Weights of a small sound classifier: arch resnet.
Rows from block 12, named by matrix and row number. Rows with one number belong to one channel. Each number is 50 + 10 x the weight over its row's rms, rounded and kept within 0 to 99. All counts start at 0. After the name is the row's rms in percent of the matrix's.
# convs0: first 3x3 conv (model.blocks.12.convs.0.weight, 240x240x3x3), inputs 16-23, a 3x3 kernel for each
# convs1: second 3x3 conv (model.blocks.12.convs.1.weight, 240x240x3x3, transposed), outputs 16-23, a 3x3 kernel for each
convs0.65 108:50 50 40 50 50 50 36 41 50 50 58 50 50 50 50 60 63 70 62 50 50 66 50 50 50 42 39 56 50 50 50 50 40 50 50 50 50 50 88 50 76 71 61 50 50 50 33 28 50 50 50 61 69 50 50 50 50 50 50 50 50 50 39 50 50 50 50 27 58 50 38 50
convs0.66 100:50 50 50 34 50 50 50 50 34 50 50 50 50 50 50 50 50 50 50 50 50 50 50 50 27 33 50 50 50 50 50 50 50 50 50 32 31 50 50 50 50 50 38 50 50 27 50 50 30 50 50 41 50 50 24 50 37 75 50 50 50 50 50 50 50 50 50 50 50 38 50 50
convs0.67 107:21 24 50 50 50 35 62 50 50 50 50 50 50 50 50 50 50 66 50 61 63 50 50 58 50 38 24 50 50 50 34 35 50 61 60 50 63 61 42 50 50 60 50 50 50 50 50 29 50 50 50 50 50 35 50 50 50 34 50 50 50 50 62 35 50 50 50 50 50 68 81 87
convs0.68 107:50 50 50 20 50 50 50 50 50 50 50 50 50 50 50 50 39 50 30 50 50 50 50 50 50 50 50 65 50 50 50 50 50 32 34 35 40 50 50 38 39 50 34 50 50 34 50 39 50 69 50 50 40 26 50 50 36 38 50 50 50 50 50 23 50 50 34 50 50 50 50 64
convs0.69 094:50 50 50 66 50 50 50 50 50 64 50 50 50 50 50 50 34 50 50 50 79 50 50 65 60 58 65 50 50 50 50 50 50 50 50 50 69 66 67 50 50 50 85 67 50 26 50 73 50 50 50 50 63 71 50 50 50 50 50 50 50 50 50 33 50 63 03 50 61 32 50 74
convs0.70 107:65 67 50 39 50 50 50 50 50 50 50 50 50 50 50 50 50 73 75 64 57 50 50 62 50 50 50 79 50 65 50 50 50 64 50 69 34 25 40 50 50 50 73 68 82 28 50 50 50 50 40 69 50 50 43 39 37 50 63 72 50 50 50 50 42 41 68 50 50 35 50 50
convs0.71 098:50 50 50 50 50 50 50 50 75 50 50 30 50 50 50 50 31 28 50 64 69 50 50 50 55 64 79 50 50 50 50 50 50 50 50 61 50 50 50 50 42 50 50 50 50 50 50 50 50 50 50 50 50 50 50 50 50 50 50 50 50 50 68 50 50 68 40 50 84 50 50 57
convs0.72 108:50 50 36 50 50 50 50 50 50 50 50 50 50 50 50 50 50 50 50 50 45 39 50 50 25 27 41 26 33 32 50 50 50 50 50 71 50 50 50 43 50 50 50 50 50 37 31 50 50 50 59 50 50 68 50 50 35 50 50 31 50 50 50 50 50 50 50 28 50 39 28 50
convs0.73 085:50 50 50 50 50 50 50 50 50 59 50 50 50 50 50 50 50 50 50 50 50 50 50 77 23 22 50 50 50 50 50 50 50 50 50 76 50 39 50 50 50 50 78 50 50 50 50 50 50 71 50 50 67 50 50 50 50 50 50 50 68 63 70 70 50 34 50 50 50 50 50 50
convs0.74 110:50 50 50 29 39 50 63 50 50 50 50 67 28 50 50 32 50 50 61 62 50 61 50 36 50 17 10 50 59 50 40 50 50 50 65 50 41 31 22 59 50 50 50 50 50 50 38 50 50 50 59 50 50 71 80 67 57 61 50 50 50 41 41 39 50 50 78 69 50 61 50 50
convs1.65 118:50 50 50 55 50 50 50 50 50 50 57 65 62 63 60 50 50 50 50 50 50 63 61 65 50 58 71 56 50 50 65 50 50 63 50 26 38 50 50 50 50 50 50 50 50 25 50 50 43 50 59 50 50 50 50 50 25 50 50 50 50 50 42 20 50 50 29 50 57 37 59 58
convs1.66 105:50 50 50 77 69 69 50 64 68 31 36 50 50 50 59 50 75 78 50 62 68 77 88 83 50 66 69 50 50 33 50 50 50 50 50 50 34 50 50 50 50 50 50 50 50 39 50 50 32 50 86 50 67 50 87 88 78 50 50 50 50 50 50 50 50 50 29 50 50 26 50 50
convs1.67 113:50 50 50 50 50 50 33 21 15 50 58 67 42 42 35 11 17 15 50 50 30 40 50 50 50 50 50 50 26 21 33 50 50 50 50 50 50 50 38 50 50 62 50 67 61 65 50 50 42 28 33 61 67 63 50 50 50 36 35 35 50 50 50 50 50 50 50 50 25 30 34 36
convs1.68 106:36 34 50 35 50 50 35 50 50 39 25 16 39 39 31 50 58 59 14 30 37 50 50 50 50 50 50 50 50 50 50 50 50 50 50 36 30 37 40 50 50 50 29 40 50 50 50 50 50 50 50 63 50 50 50 50 50 50 50 50 50 50 50 50 50 50 50 50 50 50 50 50
convs1.69 089:50 37 31 50 50 50 30 50 50 50 50 50 50 50 38 50 50 34 24 32 34 38 50 50 50 50 40 37 41 28 29 35 29 50 50 50 37 33 38 50 50 50 50 50 50 50 50 50 50 50 50 50 50 50 50 50 50 50 50 50 50 50 32 21 26 35 41 50 50 50 50 50
convs1.70 116:30 50 50 38 39 50 58 57 69 50 50 50 35 38 36 66 66 67 50 59 50 50 50 60 61 50 50 36 36 50 50 50 50 50 27 33 50 50 50 67 74 70 50 31 39 50 64 73 50 50 50 50 50 50 50 50 50 50 50 50 26 50 50 64 50 50 50 50 50 43 32 50
convs1.71 093:50 37 50 50 50 50 41 50 50 50 50 50 50 50 50 34 37 35 50 50 50 50 50 36 50 50 44 44 40 38 33 27 38 50 50 50 35 50 50 24 50 50 50 50 50 50 50 50 50 50 50 50 50 50 50 50 50 50 50 50 50 50 50 50 50 50 40 50 50 50 50 50
convs1.72 112:50 50 50 67 55 62 67 50 50 50 50 50 50 50 50 50 50 60 60 59 50 64 68 74 50 50 66 50 50 50 70 50 50 67 50 39 40 50 50 36 50 50 39 50 50 30 50 50 24 50 63 25 71 61 50 50 50 60 50 50 50 50 50 28 50 50 26 50 66 50 60 63
convs1.73 091:50 50 50 65 50 50 50 50 50 50 50 50 50 50 50 72 50 50 50 50 50 50 50 50 50 50 50 50 29 35 50 50 50 50 50 50 65 50 50 50 50 50 50 50 28 79 74 68 34 50 50 70 50 65 50 50 59 50 50 50 34 35 45 50 50 50 50 50 36 61 64 50
convs1.74 113:50 50 43 38 50 50 50 50 50 35 40 42 12 28 36 67 64 66 28 50 50 29 42 50 50 50 50 50 50 50 50 50 50 31 23 30 50 50 57 50 50 50 50 38 50 50 50 65 50 50 50 50 50 50 73 66 50 50 31 22 69 64 61 50 50 50 50 50 50 41 50 39