From a checkpoint of a small sound classifier: depths [5, 5, 5], 22200 steps.
Rows from block 7 of a small sound classifier, named by matrix and row number. Rows with one number belong to one channel. Each number is 128 + 32 x the weight over its row's rms, rounded and kept within 0 to 255. All counts start at 0.
Before each channel's rows are labels from the 100 clips, of 14976, where the channel reaches its highest value: "band" is the frequency band that holds the peak. Only what is clearly more common there than usual is listed. The data: acted Russian speech (Dusha). In brackets: how many of the 100.
# convs0: first 3x3 conv (model.blocks.7.convs.0.weight, 128x128x3x3, each kernel summed), inputs 0-63
# convs1: second 3x3 conv (model.blocks.7.convs.1.weight, 128x128x3x3, transposed, each kernel summed), outputs 0-63

band: 1000 to 2000 Hz (70)
convs0.118 [119 115  90 155 109  81 134 142 141 144  63  77  36 120 108 128 148  83 192 117 138 161 134 159 132 128 130 155  63 115 147 116  89 116  98  58 141 182  90 114  74 146 171 155 131 152 120 138 160 111 117 113 157  87 117 117  90 109 132 145 126 141 128  74]
convs1.118 [ 86 128 137 138 140  87 119 117  93 150 153 147 117 133 135  62 128  72 249 132 140 106 128  72  96  98 126 100 147  60 105  73 143 111 118  88  97 132 123 130 123 145 128  57 126 143  84 105 149  40 102 124 178 135 192 161 134 142  79 145 128 121 131 112]

band: 250 to 500 Hz (48)
convs0.51 [110 141 172 128 151 159 112  95 124 132 157 147 108 128 112 120 146  28 118 151 123 109 129 146 119 178 117 115  92 125 190 115 179 128  97 148  96 128 141 149  97 117 128 144 111 157 117 100  91 168  50  73 177 128  76 156 129 144 144 152 166 155 128 139]
convs1.51 [106 155  79 143  83 128 135 136 137 145 102 137 112 128  93 124 118 142  98 157  73  85 128 119 118 107 147  87 115  93 129 115 166 131  64 177 118  95 109 157 117 115  91 156 158 114 100  78  70 152 124  40 181 110 103  87 115  86 114 160 107  71 132 112]

band: 500 to 1000 Hz (69)
convs0.21 [ 99  93  93 153  81  85 137 187  96 141  82 107 216 153 163 144 121 150 117 119 166 153 141  59 128  89  99 137  89 149 156  94 140 107 116 144 119 107 121 123 128 101 110 117  69 134 144 164 141 127 122 121 137 161 117 100 143 150 145 110 106 121 128 167]
convs1.21 [128  45 128  89 128 136 128 142  95 174 146 165  88 128 117  51 129  80 160  95 128 128 117 109  82  83  99 105 108 119  56 128 114 105  82 110  95 158  84 117  41 144  83  46  90 104 127 128 134 109 128 127 100 150 162 128 162 158  32 123 114 128 117 164]

band: 250 to 500 Hz (77)
convs0.45 [162 111  91 187 162 137  69 119 215 128 108 133 128 156 156 158 143 100 113 121 172 143  96  68  89 128 135 118 210 120 153 121 140 108 155 128 160 123  95 142 105 152 100 100 128 125 125  99 140 132 167 124 136 146 116 128 167 178 143 121 194 155 154 192]
convs1.45 [113 153 127 128  61 114 137  83 132 104  64  64  90 142 126 168 118 128  79 128 151 177  97 107 113  65 126 112 128  97  91 103 128 128  35 128 120 142 130 172 100  99 156 113  45  99 144 104 132 137  94 143 148 141 136  77  97 112 143 130  67 113 128  89]

band: 0 to 250 Hz (79)
convs0.30 [111 129  95 126  87 198 109  80 121 115 118  75 176 207  94 114 170 106 128 128 111 104 146 120 138 121  98 158  90 157 131  89 161 135 138 169 120  79 122 128 119 128 120 119  92 119  89 163  75 128 176 124 120 226 111  72 152 125 136 123  60 108  57 176]
convs1.30 [124 155 109  72 112  61  98 129 128 148 139 128 135 205  89 111 121 144  91 132 115 141 155 122 158 138 118 106 148 119 113 151 170 155  53 132 120 103  91 203 128  96 128 162 147  87  77 128 128 133 130  33 148 141  98  89 118 119 159 139  83 149  99  88]

band: 250 to 500 Hz (70)
convs0.55 [207 102  79 160 149 149 142 131 121 135  73 115 160 132 191 170 119  79 104 200 211 122 163  88 147 132 139 156 147 130 160 122 128 118 138 128 141 121 128 178 105 164 109 117 128 124 136 112 150 146 140 122 132 178 114 107 143 210 128 165 142 117 140 147]
convs1.55 [128 113 102 123  83 118 123  94 118 128  62  20 123 133 142 128  77 132 128 108 138 141 119  78 135  96 128 152 107 108 113  13 117 128  74 133 135  76 130 167 134 123 177 128  72 109 145 114 110 128  82 131 166 169 100  79 128 108 139 133  81  98 128  50]

band: 250 to 500 Hz (67); 500 to 1000 Hz (31)
convs0.42 [182 161  95 128 143 171 148 128 128 139 137 128 146 128 110 128 125 128 180 156 114 116 163 178 186 176 131 141 137 133 171 146 174 137 141 124 134 134 137 128 128 143 128 128 124 128  97 156 128 153 144 108 147 146 141 153 131 128 128 164 129 157 118 141]
convs1.42 [ 91 180  85 169 128 135  95 136 134 128 122 103 135 150  71 178 109 169  77 152  60 135 113 128 128  94 146 123 104 128 156 122 144 134 150 159 172 128 128 162 211  95 161 139 128 128 128 108  47 168 135  72 156 128 118  91 113 129 128 204  99 128 178 104]

band: 500 to 1000 Hz (53); 250 to 500 Hz (34)
convs0.125 [180 113  81 103  53 121  68 193 119 168 146 126 168 133 116  99 156 108 125 178 135  90 105 124 123  42 162 146 131 138 158 129 170 138 113 160 205 112 190 113 156  92 148 154 128 132 181 145 110 154 116 138 112 172  96 124  81 108  68 109 136  61 128 113]
convs1.125 [128 149  74 164  28 154 114 111 114 151 110 187  76 139 114 183 123 128 100 142 125 113 117  90 110  48 134 141 112 126 101 141 132 125 104 117 207 133 160 128 114 135 116 174 102  84 117  83 128 115 112  85 143 122 127  73 137 128  73 134  69  67 168  99]

band: 250 to 500 Hz (86)
convs0.114 [119  95  98 116 109 114 135 135 162 143  52  97 132 116 138 155 108 171 109 134 136 151 133  56 124 134  65 102 105 145 141 128 133 119 149 138  70  49 105 116 148 119 112  73 160 106 116 136 105  80 152 181 154 149 106 117 168 160 160 114 178 128 122 169]
convs1.114 [106 109 109 104  97 122 106  95  92 128  42 109 100 178  92  51  95 103 128  81 120 116 114 111 115 117 100 140 119 126 118 119  84 128  78 126  70 133 117 109  87 159 123  51 105 109 140 108 128  86  71 134 111 111 106 103 134 108 132 106 118 152 140  98]

band: 1000 to 2000 Hz (50); 500 to 1000 Hz (40)
convs0.121 [182 141 164 126 106 107 210 147 128 142 147 129  93 200 134 108 104 119 128  99 171 152  88 128 128  56 173 191 171 102 128 144  86 136  95 128 128  66  43 128  75  63  66 147 108 106 128 128 118  99 155  42  93 112 150 171  93 132 146 144  95  97  92 150]
convs1.121 [110 115 108 161  76 160 115 100 115 168 128 128 146 128 129 109 136 133  96  90  91 181 128  98 132 115 150  99 128  98 133 152 142 114 103 136  97  85 136  95 181  82 143 128 148 128 161  53 146 147 128 113 128 104  91 128 133 114 190 191 138 131  90 101]

band: 500 to 1000 Hz (44); 250 to 500 Hz (31)
convs0.47 [152 122  93 224 140 104 128 124 156 137 143 114 136 128 161 160 133 148  72 159 140 159 122 137  86 109 113 136 141 146 162 128  89  56 165 128 204 162 158 128  84 155 123 116 161  78 162 141 167 132  59 183 125 195 132 111 111 122  64 126 139 148 128 132]
convs1.47 [ 90 130 165  97 114 123 118 116 106  72 138 139  80 142 127  89 154 113 223 147 106 106 120 102 107 101  56 148  96 101  40 128 128 111  25 155 100 139 156 128  80 140  54  61 145 167 121  97 153  80 110 138 114 114 128 128 128 108 102  82  87 100 124 160]

band: 250 to 500 Hz (87)
convs0.65 [107  85  77  79 128 102 132  87 127  97  91 117 140  44  70 209 123 146 114 129 136 169  75  91 142  89  62 136  61 142 135 112  74 114 128 156 149 137 117 128 142 116 112 130 109 148 137 146 151 118 173 162 167  96 128  95 128 154 146  73 157 138  98 105]
convs1.65 [142 128 173 123 223 175 128 120 128  53 140 167 104 116 150  62 122 138 143  93  94 119 128 128 105 147 109 155 110 137 128 128  59  60 117 128  71 154  37 102 116 184 109  85 112 121  93 145 141  92 128 155 121  88  97 128 167 157 100 138 152 165 126 128]

band: 250 to 500 Hz (26)
convs0.64 [ 84 125 154 129 106 215 130 121 157 119 140 143 210 134 169 151 137 142  88 128 130 118 131 115 139  89 166 158  91 117  88 104 176 136 152 112 155 109 103 128 120 117  91 195 113 143  70 104  60 102 156  99  74 144  97 151 124  92 156 125  76  71 109 134]
convs1.64 [ 88 152 126 124 105  83  60 128 179 153 102 128  92 149 102 113 106 121  85  96 130 123  80 119 136 119 116 123 153 110 158 151 152 150  99 132 109  53  99 210 151 143 125 114 113 120 133  60 103 117 132  56 155 153 143 143 108  80 142 153 123 132  91  65]

band: 250 to 500 Hz (87)
convs0.4 [128  41 147 149 100  90  93 126 107 160 152 119 131 113  50 146 126 174 146 122 113 133 102 145 189 146 107 126 140 137 121 143 141 138 175 114 179 159 199 109 158 121 103 114  93  59 106 130  74 118 113  56 146 168 117 145 186 126 150 131 132 152 116  89]
convs1.4 [113 170 116 151 136 119 128  95 182 173 113  96 208 161 138 119 130 162  84 176  60 155 111 110 156  86 175 128 153 154  75  69 142 146  94 175 123 107 152 150 145  79 137 137 133 133 139 108 126 161 184 128 138 127  87  59  83  67 146 143 105 105 153 125]

band: 500 to 1000 Hz (67)
convs0.18 [163 135 113 115 165  75 128 173  73  59 128 128 107 128  91 128  97 105 120 167 116 120 124 187 127 140 183  61  95 101 197 108 119 128 101 128  99 178  83 133 106 107 121 137 131 120 162 101 172 204 109 149 128 114 128 119  86 112 124 184 139 128 120 128]
convs1.18 [117 147  65 177 128  73 175 138 136 122 113 112  46 144 128 156 183 128 123 155 149  95  87 150 128 109  85 131 209 110  84 127 138 128  76 114 142 119 170 182 101 152 139 139 132 101 122 112 104  31 128 128 172 134  99 146 107  78  89  85 103 116  86 131]

band: 0 to 250 Hz (53)
convs0.9 [153 129 142 160 100 171 126 113 104  97 145 151 184 120 151 109 150  69 118 118 128 152  89 116 117  93 164 245  74 102 106 110 108 131  75 119 100 111 147 128 117 109 128 128 139 137 125 140 105  98 115 157 118 173 113 112 128 104  73  58  54 123 142 120]
convs1.9 [143  96 140  99  91 167 128 152 128 140 103  98  68 148 104 111 173 113 163 112 119 128 125  83  55  94  63  67  99 118 141 128 128 148  89  76  96 128  99 145 121 113 113  78 163 157 179  74 128 104 114 154  86 144 178 125  94 128  79 138 128 129 145 116]

band: 250 to 500 Hz (62); 500 to 1000 Hz (38)
convs0.7 [159  80 168 147  62 118 143 144 127 161 122 115 192  79 128 114 129 173 124  96 157 152 113  90 183 110 135 131 144 128  91 133 110 127 198 123 157 115 170 114 128 138 110  96  81  82 120 164 114 121  96 100 114 146 125 144 207 150 167 106 110 115 119 116]
convs1.7 [ 79 152 118 132  94 134  97  44 108 169 117 118 207 151  99  93 120 147  96 139  70 117  73 107 128  66 201 134 132 189  87  93 140 175  88 173 140 122 148 137 145  92 128 152 115 133 178 109 117 165 157 128 112 149 113  38  89  93 122 153  88 128 183 128]

band: 1000 to 2000 Hz (47); 500 to 1000 Hz (32)
convs0.74 [138 106  24 144  90 110 176 105 141  83 116 101  79 115  64 170  71 105 117 136 128 128 100 109 103 128 132 173  92  80 118 100  91 129 118 135 101 128 128  84  97  92 161 177 150  92 128  95 179 142  56 176 128 101 142 104  76 128  66 161 118  92 104 101]
convs1.74 [128 102 128 110 145 141 138 139  75 105 117 145  85 112 104  79  98  84 215  72 128 113 118 111  98 128  69  55 126  86  98 119  70  57  95 100  86 166  66 102  89 145 104  63 102 143 110 128 128  68 103 124 106 122 134 128 146 128  72 109 128 138  56 128]

band: 0 to 250 Hz (93)
convs0.73 [130 139 108 145  19 194 111 105 160  89 144 128 159 172 160 108 118 128 128  87 129 106 104 141 137 101 135 114 131  84 116  82 127 146  86 144 137 101 111 131  95 137  75 128  45  94 118 145  98 120 157  84 117 174 138 111 172  95 145  72 127 133  97  86]
convs1.73 [135 123 138 117  80 103 120 105 153 121  91 123 162 187 124 165 129 131  78 116 107 152 105 128 124 104 153  88 166  91 137 141 150 126  81 128 134 103  91 200 138  81 105 125 127 117 104  59 150 130 126 111 174 141 110  83  97  86 147 128  82 126  96  54]

band: 250 to 500 Hz (65)
convs0.6 [128  94 120 116 107 192  85  95 124 119 128 128 187 198 179 121 176 128 134 128 123 122 116 143 118  91 143 162 121 123 108  83 147 128 103 151 127 102  63 109 103  70  71 114  66 107 134 139  77 188 173 126  97 147 191  91 190 113 125 135  63  79 146 225]
convs1.6 [144  33 154  95  78 100 112 126  89 182 122 146  93 129 124 128 123  95 112 105 100 135 133 111 117 128 113  74 118 109 123 157 124 124 105  87 108 129  55 209  96 161  94  90 147 137 153  78  89 128  90 103 121 183 133 128  74 124 111 128  91 131 132 141]

band: 500 to 1000 Hz (92)
convs0.2 [ 80 115 120 114 102  99  92 112 121 156  85 112 121  71 182 133 133 169 107 128 148 136 121  71 139 118  98  85  86 149 117 119 124 128 111 177 114  79  84 116  99 113 118  80 138 126 113 158 141 112  72 111 140 196 128  73 226 149 178 114 120 125  54 184]
convs1.2 [109 137 128 112 108 126 128  78 140 191  71  40 133 141  88 103 114 140 114 114 110 103  89 128 161 106 139 128 172 188 107  74 138 141  84  73 128  85 144 180 128 128  99 145  67 128 117 128  52 128  90 128  77 162  82 111 133 105 135 152 118  76 128 128]

band: 1000 to 2000 Hz (48)
convs0.96 [ 85 186 128 123  80 204 113 143 154 125 162 156 163 124 186 131 104  90 116  87  98 159  90 149 128 128 124 139 176  91  87  88 155 134 148 132 165 103 119  68 103 155 110 155  62  94  81 111 128 125 159  94 101 114 119 128 137 128 144  97 146 114  96 124]
convs1.96 [121 126 116 128 110 103  96 109 183 160 122 119 109 181 102 125 152 127 114 136  86 193  67 148 128 113 140  99 119 104 104 144 157 139 101 150  98 128 109 171 154  76 145 129 176  93  89  62 128 128 150 127 187 113 128  87 147 116 186 135 117 138  71 160]

band: 500 to 1000 Hz (71)
convs0.110 [132 147 159  96 106 182  63 155 118 153  97 139 200  94 130 143 141 128 165 120 107 147 104 102 139  38 145 146 177 102 149 142 178 152 141  93 121 128 118 122 111 150 119 142 156 176 108 169 149 113 116  86  95 254 103 132 132  99 153 142 118  71 140 151]
convs1.110 [120 126 125 120  76 142 147 114  99 188 114 118  95 121 105 106 100 117 116  95 124 116  84  84 104  90  97 165 138 109 116 121 128 173 125 113 122 108 156 167  57 121 115 127  44  93 195  72 100  60  72 111 106 144 158 104 122  70 121  94  94 127 137 107]

band: 500 to 1000 Hz (62)
convs0.109 [166 114 125 156 129 140 109 133 173 142 102 120 122 124 143 138  90  45  89 119 160 153 139  83 109 130 161 127 147  93 169 125 128 128 159 128 127  88  88 135  95 192 141 127 169 139 142 133 140 134 109 138 140 161  86 118 171 160 138 133 163 149 147 128]
convs1.109 [125 134 128 143  89 140 122  65 145 135  19  10 117 124 137 146  87 140  81 128 110 156 120  81 130 124 140 141 112 138 126  39 128 136  81 157 128  96 204 153 129 134 168 127  67 123 155 137 119 140  60 136 156 170  85  84 110 103 118 128  98 126 134 122]

band: 500 to 1000 Hz (69); 250 to 500 Hz (27)
convs0.111 [101 122 117 102 128  88 121 120  67 144 145 128 105  52  78 102 146 128 174 150 123 172 163 137 209 165 121  95  92 101 144 156 111 128 147  99 146 128 139  94 135  90 110 129 128 115  95 153 166 134  99  86 126  96 156 106 150 139 164  93 143 137  59 101]
convs1.111 [ 55 198  82 105 128 131  99 112 154 169 104  79 167 149  46  89  78 139 103 142  98 117 119 121 185 128 138 129 124 151 103  91 174 157 118 164 172  88 149 169 187 133 131 166 120 128 138 126  51 137 174 130 143 103 100 118  61 107 161 145  98 123 160 119]

band: 500 to 1000 Hz (69)
convs0.106 [110  43  91 147 138  55 128 152 159  98 145 146 128 109  80 130  51 111  82  87  27 114  86 156 158 155 128 144 113  88 124 128  57  82 136 109 134 177 117 128 133 103  97 115 128 100  76 112  83 116 131  56 124 112 151 116  97 159 119 146 128 156 122  97]
convs1.106 [128 139 152 110 151 183 139  98  96  73 128 128  79 125 130  34 124 152 143 139 106 130 108 147  58 114  98 162 117  55 143 104  81  53 115 101  35 191  93 104  97 189 138  86 142 128 110 113 171 150 128 108 128  54 126 122 156 127 104 151 181  62 115 128]

band: 500 to 1000 Hz (49); 250 to 500 Hz (25)
convs0.119 [107 128 142 117 107  96 109 116 103 124 174 128 183 128 105  89 152 139 128 135 128 117 127  30 107 127 128 103 115 119  92 128 112 106 181 148 109 117 128 118 175 132  34 102 137 115  67 128  30 111 116 139  79 151 153 174 120 114 128  86 132 120 186 120]
convs1.119 [107  37 121  15 128 183  99 128  88 116 145 141 104 139 135  60 128 121 170  35 114 107 128  88  86 168  99 118 103 133 144 128 103  91 147  55  68 128  87 111 128 126 128  60  74 158 153 117 127  91 156 149  60 116 149 128 131 134 120 119 128 128 121 128]

band: 0 to 250 Hz (31)
convs0.36 [171  91 130  96 113 132  93 102 157 140  99 108 197  91  51 122 108 141 170 109 159 128 129 162 141 116 131 106 138 192 128 107 160 144 124 152  86 118 149 114 131 113  87 191  91 157 154 196 112 175 116 145 138 135 140  97 132 111 164 151 112 150 164 135]
convs1.36 [117 153 116 165 117 115 141 132 119 119 113 128 155 163 104 179 107 118 143 152  49 158 106 109 133  74 138  98 102  65 100 106 174 165 128 128 131  85 148 130 125  63  96 171 194 130 143 100 115 113 147 127 137 134 112  94 108 131 103 127 116  79 137 120]

band: 250 to 500 Hz (60); 0 to 250 Hz (36)
convs0.117 [168 106 117 174 141 115 171 117  95 114 132 142 134 132 101 137 188 140 123  98 108 140 148 185 130 136 133 126 116 142 165 139 160 128 135 106 132 162  77 100 109  82 173 171 110 117 187 108 128 156 148 138 123  95 154 123  73 117  91 146 116 155  93 102]
convs1.117 [ 88 128  89 154 128 112 138 102  56 142 119 119 118  95  85 152 116 137 110 133 119 118  85  58 102 116 165 116 155 128 102 134 147 136 125 128 144  97 151 154 142 106 106 134 155  57  87  66  93 115  58 108 143 109  66 104  86  89  73 123 111 135 138  94]

band: 500 to 1000 Hz (64); 250 to 500 Hz (25)
convs0.28 [ 93 125 127 120 127 119 110 152  39 186 151 122  90  83  96 103 118 172 130 142 129 143 158 151 157 171  62 111  90 158 128 136 128 128 152  77 136 139 110  98 119  80  87  95  91 112  54 143  97 109 110  89 107 100 105 117 166 130 155 128 138 128  87 106]
convs1.28 [ 72 174  95 109 120 140 103 130 154 213 121  91 116 157  64  72  73 147  99 172  88 113 120 134 206 114 149 111 119 168 115 121 179 182 118 135 128 114 142 201 154 128  74 157 140 119 118 106  92 146 206 136 140 106 101 151 108 114 168 155  42 116 152 120]

band: 500 to 1000 Hz (42); 250 to 500 Hz (27)
convs0.50 [155  94  13  83 133 128  86 190 112 116 148 176  82 118  96 117 156 107 136 113  79 118  86 146 110 131  75  96 100 122 114 141 153 124  63 134 153 138 105 157 158 103 101 140 124 118 143 116 153 137 210 117 131 126 117  38 145  92 120  98 136 110 114 107]
convs1.50 [105  95 128 188  90 116 100  89 102 141 129 143  90 111 110 173 128 149 117 122 141 115  63 102 115 113 195 142 134 112  85 183 151 134 108 157 243 109 143 134  79 138 151 139 132  61 142  88 128  87 139  77 140  73 135  75 112 133  92 130 102  79 175  56]

band: 500 to 1000 Hz (73)
convs0.78 [121  87 138 109 141 130 134 147 117 128 159 128 193  90  97 120 136 101 148 187 111 120 214 130 144 135 128 118 178 138 128 147  97 124 156  86 116 146 103 117 155 135 107 139 148 110 100 116 154 158 128 116 117 137 134 166 128 175 120 195 100 118 128 150]
convs1.78 [100 128 101 102  81 117 111 105 128 188  87  43 119 129 128 136  40 146 107 128  94 143  90 112 189 128 155 146 119 128 134  94 128 134 149 165 145  86 152 160 217 118 156 180 118 119 133 119  65 138 143 128 147 136  69 128 128 133 140 152  85 116 149  55]

band: 500 to 1000 Hz (73)
convs0.0 [ 75 108 143 106 161 167 128 128 211 140 158 128 121  83 122 150  79 154 128 128 102 159 128  96 155 154 137 116 200 133  96 135 106 104 153 167 128  65  77 106 120 151 122 133 138 114 128 123 155 103 143 100 131 141 113 128 191 156 149 108 128 124  97 128]
convs1.0 [ 28 137  78 140 102 152  97 112 141 145 101  33 140 187  72 117  90 138 102 128 119 161  96 136 118 128 169 135 135 181 117 120 128 196  80 159 138 128 180 137 147 115 168 168 102 141 128  80 117 148 156 169 156 138 111 111 109 107 129 128 118 117 170  94]

band: 500 to 1000 Hz (65)
convs0.11 [179 109   5 112 103 191 131 120 176 104 149 105 120 139 115 145 149  94 150 128 145  97 150  91 111 121 129 176 132 127 164 153 130 128 100  36 155  93  36 128 144 164 120 128 101 146 109 128 155 108 203 140 143 129 119 144 118 136 107 128 123  93 150 119]
convs1.11 [131 112  73 143  21 106 121 138 142 161 115 104  87 135  73 187 128 149 115 141  91 110 147  85 128  37 117 108  85  97 109 140 149 153 129 146 166  71 140 148 140 110 164 164 121  97 129 110 132 123 154  48 162  86 137 114 117 104 145 145 119  67 188 104]

band: 250 to 500 Hz (25)
convs0.38 [124 135 115 128 138  87 154  95 152 113 123 150  85 118 113 128  17 109 122 109 139 172  95  92 112 131 131 154  67  86 100 162  71 122 163 128  93 152 137 149 128  81 142 148 205  99 175  51  67  81 106 135  98 136 176 147  79 141  60  89  78  98 117  77]
convs1.38 [140 111 128 127 111 162 148 142  80  84 128 148 128  68 115 126 143 148 143  31 131  99 121 122  64 142  78 128 139 128 129 128 105  38 175 132  68 119  72 115 128 187 142 106  96 149  97 119 128  91 125 119  72  78 113 149 101 108 124  83 140 128 101 142]

band: 250 to 500 Hz (63)
convs0.14 [128 140  58 164 128 119 128  89 146  96  93 128  29 116  93 116  73 102 143 111  74 141 118 105  92 142  90 160 133 128 118  99  87 128 115 109  84  99  49  95 110 127 138 128 141  89 152 128  83 148  78 165 128 117 186  92  86 141  96 112 128 120 118  96]
convs1.14 [157  91 148 148 146 163 150 128 105  81 128 203 105 128 128 109 150 122 159  75 135 104 126  92  36 161  82  93 156  47 110 145 128  69 116 102 115 137  51 128  76 138 103  71  86 141  74 109 162  87 116 127 171  53 128 135 138 152  74  86 158 119 104 160]

band: 0 to 250 Hz (67); 250 to 500 Hz (25)
convs0.95 [157 171  55 140 131 118 136 162 211  85  90 124  69 107 112 117  98  72 119 128 125 146 131 160 100 130 128  76 201  71 163  85  98 107  92 123 128 177  78 118 142 163 112 128 138 112 166  94 128 183  67 128 146 102 111 142  85 143  88 136 139 110 137 128]
convs1.95 [103 128 146 172 128 119 173 100 140  98  42 107  80 144 159 176 128 115 125 177 145 127  94 120  73 128 128 135 185 144  82 108 144 128 100 101 146 108 115 148 118 150  95 137 172 128  69 104  88  72 128 104 183 111 119  64 106 107 104  81 128 109  84 115]

band: 250 to 500 Hz (78)
convs0.87 [ 75  93 104 102 128 102 128 153 137 144  80 101 129  95 107 137 130 143 103  98 127 189 136  62 156 138  46 126  81 136 131 118 128 120 135 141  73  46  94 119 128 120 116  83 122 131 153 150 106  92 100 149 176 130 101  98 147 155 164 108 169 141  63 154]
convs1.87 [138 122 128  66 142 168 117 113 107 118  86 128 105 168 101  61 105 116 139 128 151 113 130 124  85 130 103 125  98 158 103 124  81  99  88 109  82 161  95 111 108 178 118  63  74 125 142 128 128  97 111 152 116 114 126 134 143 141 112 118 140 180 124 128]